From a checkpoint of a small masked image model: 48-pixel images, norm rmsnorm.
Rows from block 7 of a small masked image model, named by matrix and row number. Rows with one number belong to one neuron. Each number is 128 + 24 x the weight over its row's rms, rounded and kept within 0 to 255. All counts start at 0.
Before each neuron's rows are labels from the 100 images, of 14976, where the neuron reaches its highest value: "strongest on" is what is common among them; "peak at" is the part of the image that holds the peak. Only what is clearly more common there than usual is listed. The data: telescope images of galaxies (Galaxy Zoo DECaLS).
# fc1: MLP up (model.blocks.7.mlp.fc1.weight, 768x192), inputs 0-95
# fc2: MLP down (model.blocks.7.mlp.fc2.weight, 192x768, transposed), outputs 0-95

strongest on: shape: featured or disk; edge-on disk: yes
peak at: centre
fc1.313 [148 116 162  99 120 135  90 152 164 160 127 149 102 117  77 107 133 131 125 149 124 123 143 148 116 142 145 102  99 115 102 132 129 114 155 147 142  89 129  87 114 111  50 140 124 104 168 129 134 118 135 118 123 146 127 131 178 185 161 153  94 132 111 111 121 107  99 133 110 130  80 143 108 152 111  80 137 117 169 166 137 136 124 133 141 136 122 112 124 145 121 119 130 119  92 150]
fc2.313 [127 122 152 131 100 180 128  87  97 101 168 158 118 115 126 124 132 105 144 128 144 113 174 137 125 167 158 128 104 135  85 134 128 122 119 129 131 125 145  79 129 169 107 138 128 111 118 104 107  94 127 111 120 104 122 124 195 117 118 135 127 147 104 128 106 145 146 115 129 120 126  63 123 100 127  72 118 103 110 115 127 118 136 103 118 141 131 141 106 133 129 128 103 136 127 124]

strongest on: shape: featured or disk; edge-on disk: no; spiral arms: yes
peak at: centre
fc1.465 [108 118 104 117 136 114  86 139 134 116 171 150 124  88  88 141 153 107 161 156 136 129 126 147 110 134 146 153 134 121  96 136  92 119 112 156 140  88 100 167  96 114 116 129 110 129 127  79 121 126 105 136 126 107 169 103 114 124  91 140  50 101 134  53 137 123  99 155 149 107 124 125 131 196 134 131 127 129 120 136 128 132 141  92 135 134 188 127 134  82 129 118 119 134 170 145]
fc2.465 [131 131 161 141 137 156 131 122 129 156  85 118 152 159 175 124 100 143  99 126  75 103 121  92 167  93 121 124 137 150 134  95 129 147 153 125 107 132 138 124 130 117 120 143 128 149 128 158 155 113 129  97 146 138  92 124 140 140 179 120 129 177 127 159 128 146 131 107 126 156 148 153 162  90 129 142 146 125 125 110 128 132  95 143  71 143  51 122 136 149 132 144 110 126 122  93]

strongest on: shape: star or artifact
peak at: centre
fc1.412 [114 138 159 142 153 167 154 108 119 105 138 136 136 133 100 129 141 127 112 129  96 128 106 131 147 191 111 157 139 131 134  92 123 121 158 128 126 116 121 102 126  85 116 210 134 135  80  89  94 105  92 128 126 166 111 130 134 129 155 134 119 117 138 135  99 114 126 184 140 120 112 112  77 136 130 148 141 142 122 120 133 117 100 115 113 147 102 141 142 137 143 124 135 132 176 145]
fc2.412 [126 124 120 132 131 124 125 138 130 200 131 134 111  93 125 128 127 133 129 130 169 121 163 142 124  87 174 126  95 118 114 118 126  93  94 130  94 124 162 140 130 145 107 124 128 119 104 113 100 123 128 131 128  95 156 129 158 166 126 142 128 153 123 116 118 115 131 101 130 117  92 146 157 132 124  52 145 121 116 162 126 154  61 103 118 119 153 130 106 126 127 113  54 148 129 160]

strongest on: spiral arms: yes
peak at: top right; middle right
fc1.43 [ 99  86  86 127 126 133  89 113 129 145 152 115  56 136 120 143 174 100 162 177 120 141 129 135 113 144 128 136 126  94 144 146 141 163 111 149 148  90 131 135 128 115 123 121  76 126 127  65 143 125  96 129 116 173 130 136 150 175 128 164 133 156 126 105 117  94 149 130 173 121 110  92 121 112  92 137  98 166 138 119  76 125 142 106 119 119 104 113 116 124 178  85  84 149 148 127]
fc2.43 [129 130 139 153 126 126 131 116 111 113 130 115 121 116 120 136 141 133 141 126 122 112 165 134 145 140 134 128 116 120 131  91 128  90 127 126 128 130 120 130 128 141 122 126 127 119 132 120  98 251 129 136 127 110 122 127 139 117 131 126 127 114 132 111 124 140 127 113 127 114 121 121 144 138 130 224 176 112 107 134 128 138 135 138 126 151 125 126 127 129 125 132 107 123 128 121]

strongest on: edge-on disk: yes; roundness: cigar-shaped
peak at: centre
fc1.154 [131 114 133 122 167 131 125 107 144 149 144  64 115 114 103  95 136 100 106 131  53 121  81 131 121 106 126 139 120 118 112 111 126 136 143  88 114 115 136 160 121  97 132 148 119 122  97 120 119 117 108 103 146 107 135 157 134 134 154 139  61 103 172  93  97 138 183 141 100  97 139  67 160 123 128 129 150 105 117  84 111 148  98 101  90 131 124 107 107 109  99 111 117 145 169 132]
fc2.154 [128 129 109 146 188 187 128 128 112 135 140 136 130 151 125 129  97 104 112 128 135 112 124  93 121 219 122 130 127 138  61 114 128 147 118 128 156 127 151 175 128 133  72 126 127 144 158 129 117 119 127 126 120  89  85 122 213 138 125 129 128 147 111 134 104 134 146  97 127 164 104 166 120 146 131 127  93 130 146  81 127 114 160 119 156 111 100 137 133 127 131 129 123 137 128  98]

strongest on: spiral arms: yes
peak at: middle left
fc1.294 [106 114  99  84 130 116  76 164 155 105 136 115  97 133 151 116 154 130 169 178 106  73 149 118 113 130  97 117  97  95 111 123 115 132 161 114 124 108 148 101 149 104 126 114  68 130 124  95 107 102  79 145 106 130 126 139 167 135 145 138 108 107 108 109 138 158  95 105 175 110 138  89 143 143  85 101 119 122 108  93 149 146 132 130 138 146 177 151 126 127 132  50 145 145 133 148]
fc2.294 [129 127 142 108 151 117 127 115 104 109 131 157 123 111 159 121 131 134 124 129  97 162 144 132 179 136 142 130 105 132 171  88 127 153 121 131 122 129 141 132 127  40 175 139 127 122  93 116 121 147 127 194 120 113 141 129 154 118 124 129 128 125  92 129  99 103 123  96 130 131 170 142  95 114 127 174 165 160 178 124 127 108 161 127  91 118 122 129 100 134 133 128 178 137 128 137]

strongest on: roundness: cigar-shaped
peak at: centre
fc1.508 [128 130 149  91 100 127 153 151 125 161 125 111 116 146 147 123 164 130  94 110 153 161 125 142 105  91 141 111  74 161 136 131 117 123 140 150 118 131 126 104 118 122 161 182 128 111 155 144 137 134 142 138 103 119 172 123 125 118 138 147 141 134 142 123 183 126 144 154 127 122 127  96 138 106 142 120  89 127 116 127  82  99 107  94 143 141 127  99 102 131 121 165  89  94 113 102]
fc2.508 [133 130 145 119 146 120 129 130 138 137 100 176 141 155 141 135 107 144  98 122 140 167  98  85 148 156  78 129 126 160 149 150 129 156 125 125 139 133 129 115 129 127 108 140 130 140 117 155 139 177 130 126 147 146  95 132  86 126  94 123 129 103 101 153 205 135 103 102 125 148  92 141 145  59 130 169 166 132 144  78 128 161 137 206 176  98 106 117 142 130 130 148  94 116 126 143]

strongest on: roundness: cigar-shaped
peak at: top centre
fc1.371 [109 117 103 130 149 105  98  95 133 103 156  70 113 108 171 123 137 100 145 147 128  82 123 141  95  95 135 104 117 122 131  84 104 105 152 138 109 129  96 167 170 133 131 136 151 121 147 116 144 113 132 131 132 135 182 109  75 131 150 122 105 153 111 112 101 110 110 111 153 160 122 117  92 119 133 126 152 138 144  92 105 125 117 106 111 145 157 142 187 126 138 131 164  83 132 119]
fc2.371 [127 126 115  84 135 158 125 125 184 148 124 116 120 117 127 144 130 116 135 132 114 171  94 155 135  88 113 129 124 122 121 145 127 148 104 127 121 123 147 170 128 136 178 138 127 118 136 111 172 174 127  86  88 120 121 138 116 106 117 135 127 133 134 112 182 129 153 153 130 116 135 130 149 142 127 189 107 109 130 114 128 124 185 159 127  85 142 138 108 119 128 122 158 126 132 150]

strongest on: edge-on disk: no; spiral arms: yes
peak at: bottom left
fc1.325 [ 90  90 106  93 134 152  90 121 142 183 192 127 123 132 149 129 140 142 155 155 111 136 101 123 138 118 165 120 105 110 143 155 128 152 117 123 146  98 116 133 134 114 119 141 101 109  91 100 152 145 130  93 102 159 182 130 171 158 150 112 137 147 138 120 160 108 145 143 144 131 121 123 110 138  79 132 104 126 153 115 124  71 146  68 149 106 111 120 110 109 138 105 123 120 112 127]
fc2.325 [126 128 124  94 120 113 127 136 168 134 114 156  95  92 111 146 167 128 166 128 131 159 136 141 108 105 106 129 101  94 146 146 127 121 136 130 136 126 102 132 128 116 130 100 128  98 144 102 102 225 129 108 111 113 120 138 145 135 112 129 127 120 119  94 123 125 147 134 128  95 162 104 168 157 128 199 143 101 109 121 128 143 122 171 122 141 136 116 159 126 125 120  95 108 129 105]

strongest on: spiral arms: yes
peak at: middle right; top right
fc1.202 [118 101  88 103 129 130  95 122 147 152 134 105  69 128 116 108 189 112 148 162 119 195 144 124 109 124 123 103 114 121 160 167 138 154 108 126 144  80 123 110 105 123 133 125  88 130 120  67 134 121 100 121 114 163 145 103 139 156 106 178 118 142 124 120 122  95 149 149 156 144 142  77 120 106 109 139 117 156 145 108  84 126 151  99 116 124 104 108 131 142 174 109 132 107 119 125]
fc2.202 [128 127 129 129 143 132 127 106 126 109 140 128 130 125 125 129 126 131 130 128 111 106 121 133 103 124 134 126 120 129 119 113 129 118 121 129 134 127 130 117 127 144 107 109 127 128 133 129 109 255 130 130 115 112 131 120 130 136 133 134 128 121 108 125 131 130 130 107 129 120 159 123 158 136 128 255 151 108 112 116 129 119 139 134 124 106 141 136  98 131 129 136 129 124 128  99]

strongest on: edge-on disk: yes; roundness: cigar-shaped
peak at: centre
fc1.585 [115 120 138 174 111 121 145 155 119 117 123 151 136 136 117 112 129 180 115  99 100 158 124 101 148  93 149 129 102 131 141 110  74 129 169 114 145 123 115  89 150  78 121 127 141  95 134 134 121 113 139 122  92 141 114 111 115 132 148 117 126 115 124 135 138  85  79 133 161 157 147 108 149 103 105 119 125 115 181 134  89  93  97 101 158 123 119 113 153 133 104 130  72 150 166 130]
fc2.585 [130 130 153 115  80 113 128  96 144  96 107 150 117 134 164 133 123 125 129 127 158  87 139 125 112 136 126 127 125 139 213 143 130 135  66 131 107 127 140  92 128  72 135 112 129 132 151 128 132 100 129 174 130 158 159 124 133 135  95 130 130 118 149 117  98 112 117  80 129 135 144 157 164 114 127 106  87 129 112 177 127 144 148 111 131 127 105 131  91 133 129 124 143 111 124 136]

strongest on: roundness: cigar-shaped
peak at: bottom centre
fc1.245 [164 154 135 168 111 156 155 178 120 139 126 135 136 144 142 141 128 142 109 142 144 160 144 170 134 102 137 116 149 144 130 134 109 126 123 170 142 106 112 149  79 139 119 131 149 123 111 147 146 142 137  51  78 146 107 155 120  76 127 115 130 117 180 147 165 135 114 127 129 128 122 132 109 140 135 113  52 132 120 124  97 102 127 152 121 132  74 108  82 127 118 122 134 128 121 118]
fc2.245 [127 130  99 139  95  91 128 101 142 137 102 120 120 119  78 113 136 135 137 130 125 136  74 140 145 138  90 129 145 110 149 100 127 147 156 126 116 126  95 132 130 110 136 185 127 122 130 123 149 163 129 103 176 126 129 135 123 173 147 129 128  86  99  94 102 175 180 145 133 106  79 109  91 171 126 146 118 132 145 182 127 155 114 144 145  98 102 105 143 123 124 120 145 116 129 135]

strongest on: roundness: cigar-shaped
peak at: centre
fc1.24 [137 103 163 108 144 162 137 117  87 120 154 104 111 118 123 113 133 123 135 133  98 100 154 116  93 158  72 129 139 132 119 126 126 114 162 154 140 121 130  86 108 116 138 186 113 102 116 117 133 115 134 126 157 139 140 157 113 154 155 127 120 133 121 127  77 129 148 131  90 114 186 113 140 116 127  91  90 115 134 111 106 134 122  91 106 131 107 146 180 153 135 122 134 127 107 101]
fc2.24 [126 128 133 178  84 140 129 114 167 122 126 101 144 175 128 126  95 127  92 128 147 188  79 115 167  76 141 127 129 160 113 125 126 170 158 128 133 129 147 154 130 161 124 104 127 138 120 150 142 134 127 105 144 138  88 132 125  84 123 127 130 164 167 146 128 159 149 113 129 175 137 123 149  95 128 163 127 141 103 100 128 137 143 127 136 102  93 134 108 128 130 137 101 135 131 139]

strongest on: shape: star or artifact
peak at: bottom left
fc1.726 [ 89  94  91 107 111 130  79 127 121 156 140 122 121 156 162 129 122 120 169 171 103 138 100 146 126 133 133 120 137 111 162 147 135 166 114 130 130 108 115 134 117 118 132 120 108 115 116 111 140 134 102  96  94 142 126 124 114 189 140 106  98 154 128 121 137 107 137 124 150 139 175 139 127 150  41 122  82  92 129 127 109 101 113 105 123  97 103 108 100 134  88  60 134 129 126 119]
fc2.726 [129 126 135 109 128 116 125 120 142 138 145 125  92  87 115 134 178 121 178 131 120 128 144 146 134 160 136 131  96  86 138 136 128 118 137 128 123 126 123 128 128 134 143 140 129  95 148  91 123 235 126 112 113 114 102 137 123 121 106 129 127 119 111  88 149 136 122 131 129  93 121  93 128 165 125 215 133 108 133 114 127 133 134 113 155 128 142 129 135 129 128 120 110 108 128 128]

strongest on: spiral arms: yes; bulge size: small; spiral winding: tight
peak at: bottom left
fc1.409 [ 92 101 126 104 107 122  76 123 120 135 160 139 128 136 150 143 147 150 169 163 122 152 105 131 137 118 131 119 119  96 167 141 112 163  92 143 167 104 107 147 133 135 146 143  98  89  96 103 159 143 127 120 124 145 158 168 146 138 130 113 109 151 138 129 115 126 140 156 170 117 157 100 137 116  71 118  80 130 132 118  89  96 120  93 143 122 101 112 109 116 112  79 110 109 118 105]
fc2.409 [128 127 135 102 124 124 127 129 167 120 149 142  96  95 113 145 168 117 169 127 120 154 149 135 123 121 111 128 102  93 124 137 127  86 146 125 124 128 138 157 131 124 124 100 130  99 117 101  97 229 127 109 130  92 115 145 148 123 111 130 128 118  92  90 142 131 136 136 128  98 140 103 150 159 128 208 157 103 120 143 129 158 119 161 136 149 152 137 155 126 127 123  98 123 130 122]

strongest on: roundness: cigar-shaped
peak at: middle left
fc1.155 [112 122 144 111 140  99  91 111 101 121 115  99 111 145  91 143 133 128 143 147 128  89 134 121  71 129  88  92 109  94 128 149 117  99 150 145 103 126 147 134 167 153 174 118 110 108 126  92  81 121 105 110  93 119 147 119 108 142 138 159  95  83 152 144 114 138 106 105 149 108 108 105 127 127 100  87  71 139 133 123 129 121 126 141 117 124 185 123 177 149 146  84 145 128 113 104]
fc2.155 [130 128 112 145 184 130 128 161 120 143 155 199 115 100 138 130 144 123 136 128 128 156  93 134 179 218  94 127 126 116 115 103 129 182  81 129 135 129 142 127 127  80 140 164 130 131  96 109 135 145 127 168 162 100  85 135 116 138  97 128 127  89 124 109 122 150 147 116 129 128 102 120 139 148 128 146 141 151 149 147 127 102 122 113 150 142 137 132 134 122 128 124 137 146 130 139]

strongest on: roundness: cigar-shaped; edge-on disk: yes
peak at: centre
fc1.739 [134 115 161  84  94 122 110 146 186 109 147 129 124 146 134 146 161 117 105 105  93 110 107 133 115 154 116 115 104 141 143 153 111 103 127 135 125 109 182 126 151 118  92 136 136 112 146 117 115 107 129 109 124 135 117 109 169 134 174 132 138 141 136 132 172 148 138 153 113 138 161  88 127 113 102  78 112  97 156 102 106  75 108  37 167 170 125 119 131 165 112 136 131  76 106 132]
fc2.739 [129 131 143 165 147 100 131 139  95 143  84 155 143 156 131 135 103 135 102 129 194 174 140 111 141 117 125 126 132 156 178 158 128 168 131 128 143 128 113 141 128 101 137 135 129 138 122 154 135 139 130 156 170 141 134 148  75 106 123 126 130  91 109 134 123 148 127 109 127 137 114 138  96  87 128 150 131 127 135 174 126 165 115 188  93 130  93 128 122 136 128 137 117 113 127 139]

strongest on: roundness: cigar-shaped
peak at: centre; top centre
fc1.144 [128 133 137 131  82 175 126 134 169 119 157  90 120 146 143  71 128 164 129 131 117 150  93 123 128  90 112 126 147 146 121  97 147  88 152 104 144 136 136 112 108 131 136 182 128 133 167  89 133  94 101 183 112 111 158  91 168 107 173 119 140 171 133  99 122 141 114 112 122 137 121  69 123 132 122 116 126 105  91  95 134 117 139 127 165 152 127 157 110 120 105 124 137 142 119 137]
fc2.144 [126 126 122 123 142 156 124  96 112 146 139 156 115  80 150 114 129 109 130 131 145 113 100 143 155 145 138 131  95 129  76  90 128 129  52 131 111 126 165 132 128 120 111 165 129 124 105 108 124 163 126 148 167  98  78 151 155 116 105 137 127  61 111 126 153 181 160 130 130 140 110 125 106 130 126 152 120 150 136 154 127 137 119 143  91 130 152 157 153 123 131 120 154 147 132 154]

strongest on: spiral arms: yes
peak at: bottom right
fc1.518 [ 94 118 121 115 120 119 122 128 113 123  99 125 137 139 148 158 132 135 117 143 118 125 123 115 130 118 125 118 149 102  82 124 128 107 105 149  91 126 134 147 100  92 146 112 106 126  89 141 143 138 121 121  95 148 163 122 135 114 141 100 116 123 123 143 165 128 145 140 149 111 106 142 110 134 124  28  96 139 132 108 102  88 175 142 133 143 138 110  60 114 127  65 132 133 136 111]
fc2.518 [127 128 126 132 137 143 121 115 143 147 104 124 123 129 114 119 140 140 142 133 139  97 133 158 123  95  82 129 148 114 143 149 127 143 123 127 142 123 111 114 127 112 110 141 125 129 139 108 110  97 128 128 132 137  83 141 108 159 101 133 125  86 187  95 143 133 135 125 132 148 107 117  92 157 128 171 133 182 147 162 126 127 137 134 109 129 143 130 166 123 132 128 158  97 130 173]

strongest on: shape: featured or disk; edge-on disk: no; spiral arms: yes
peak at: bottom centre
fc1.444 [115 104 123 129 142 129  80 165 125 139 108 115 113  83 152 117 152 117 182 140 140 128 137 143 139 144 131 138 132 112 114 128  69 138 139 194 161 116 101 131  97 120 173 124  88 106 170 107 113 111 123 123 176 121 132  86  84 114 137 173  57 136 118 101 124 161 141 116 154 132 121 137 130 153 130 118 124 133 123 152 123 149 139 139 140 105 203 125  92 114 153 120 132  89 120 159]
fc2.444 [127 131 142 136 125 145 130 102 107  71 139 111 153 175 139 115  90 129  92 127  73 108 175 104 132 145 145 129 146 157 128 113 128 122 145 128 115 130 126  93 129 141  71 140 128 153  92 159 123 104 127 137 137 108 126 105 158 115 182 120 126 170  94 151 121 121 131 128 126 145 134 151 153 107 129 166 177 100 117 144 128 124 101  75 112 141  88 132 103 122 126 137 143 157 127 124]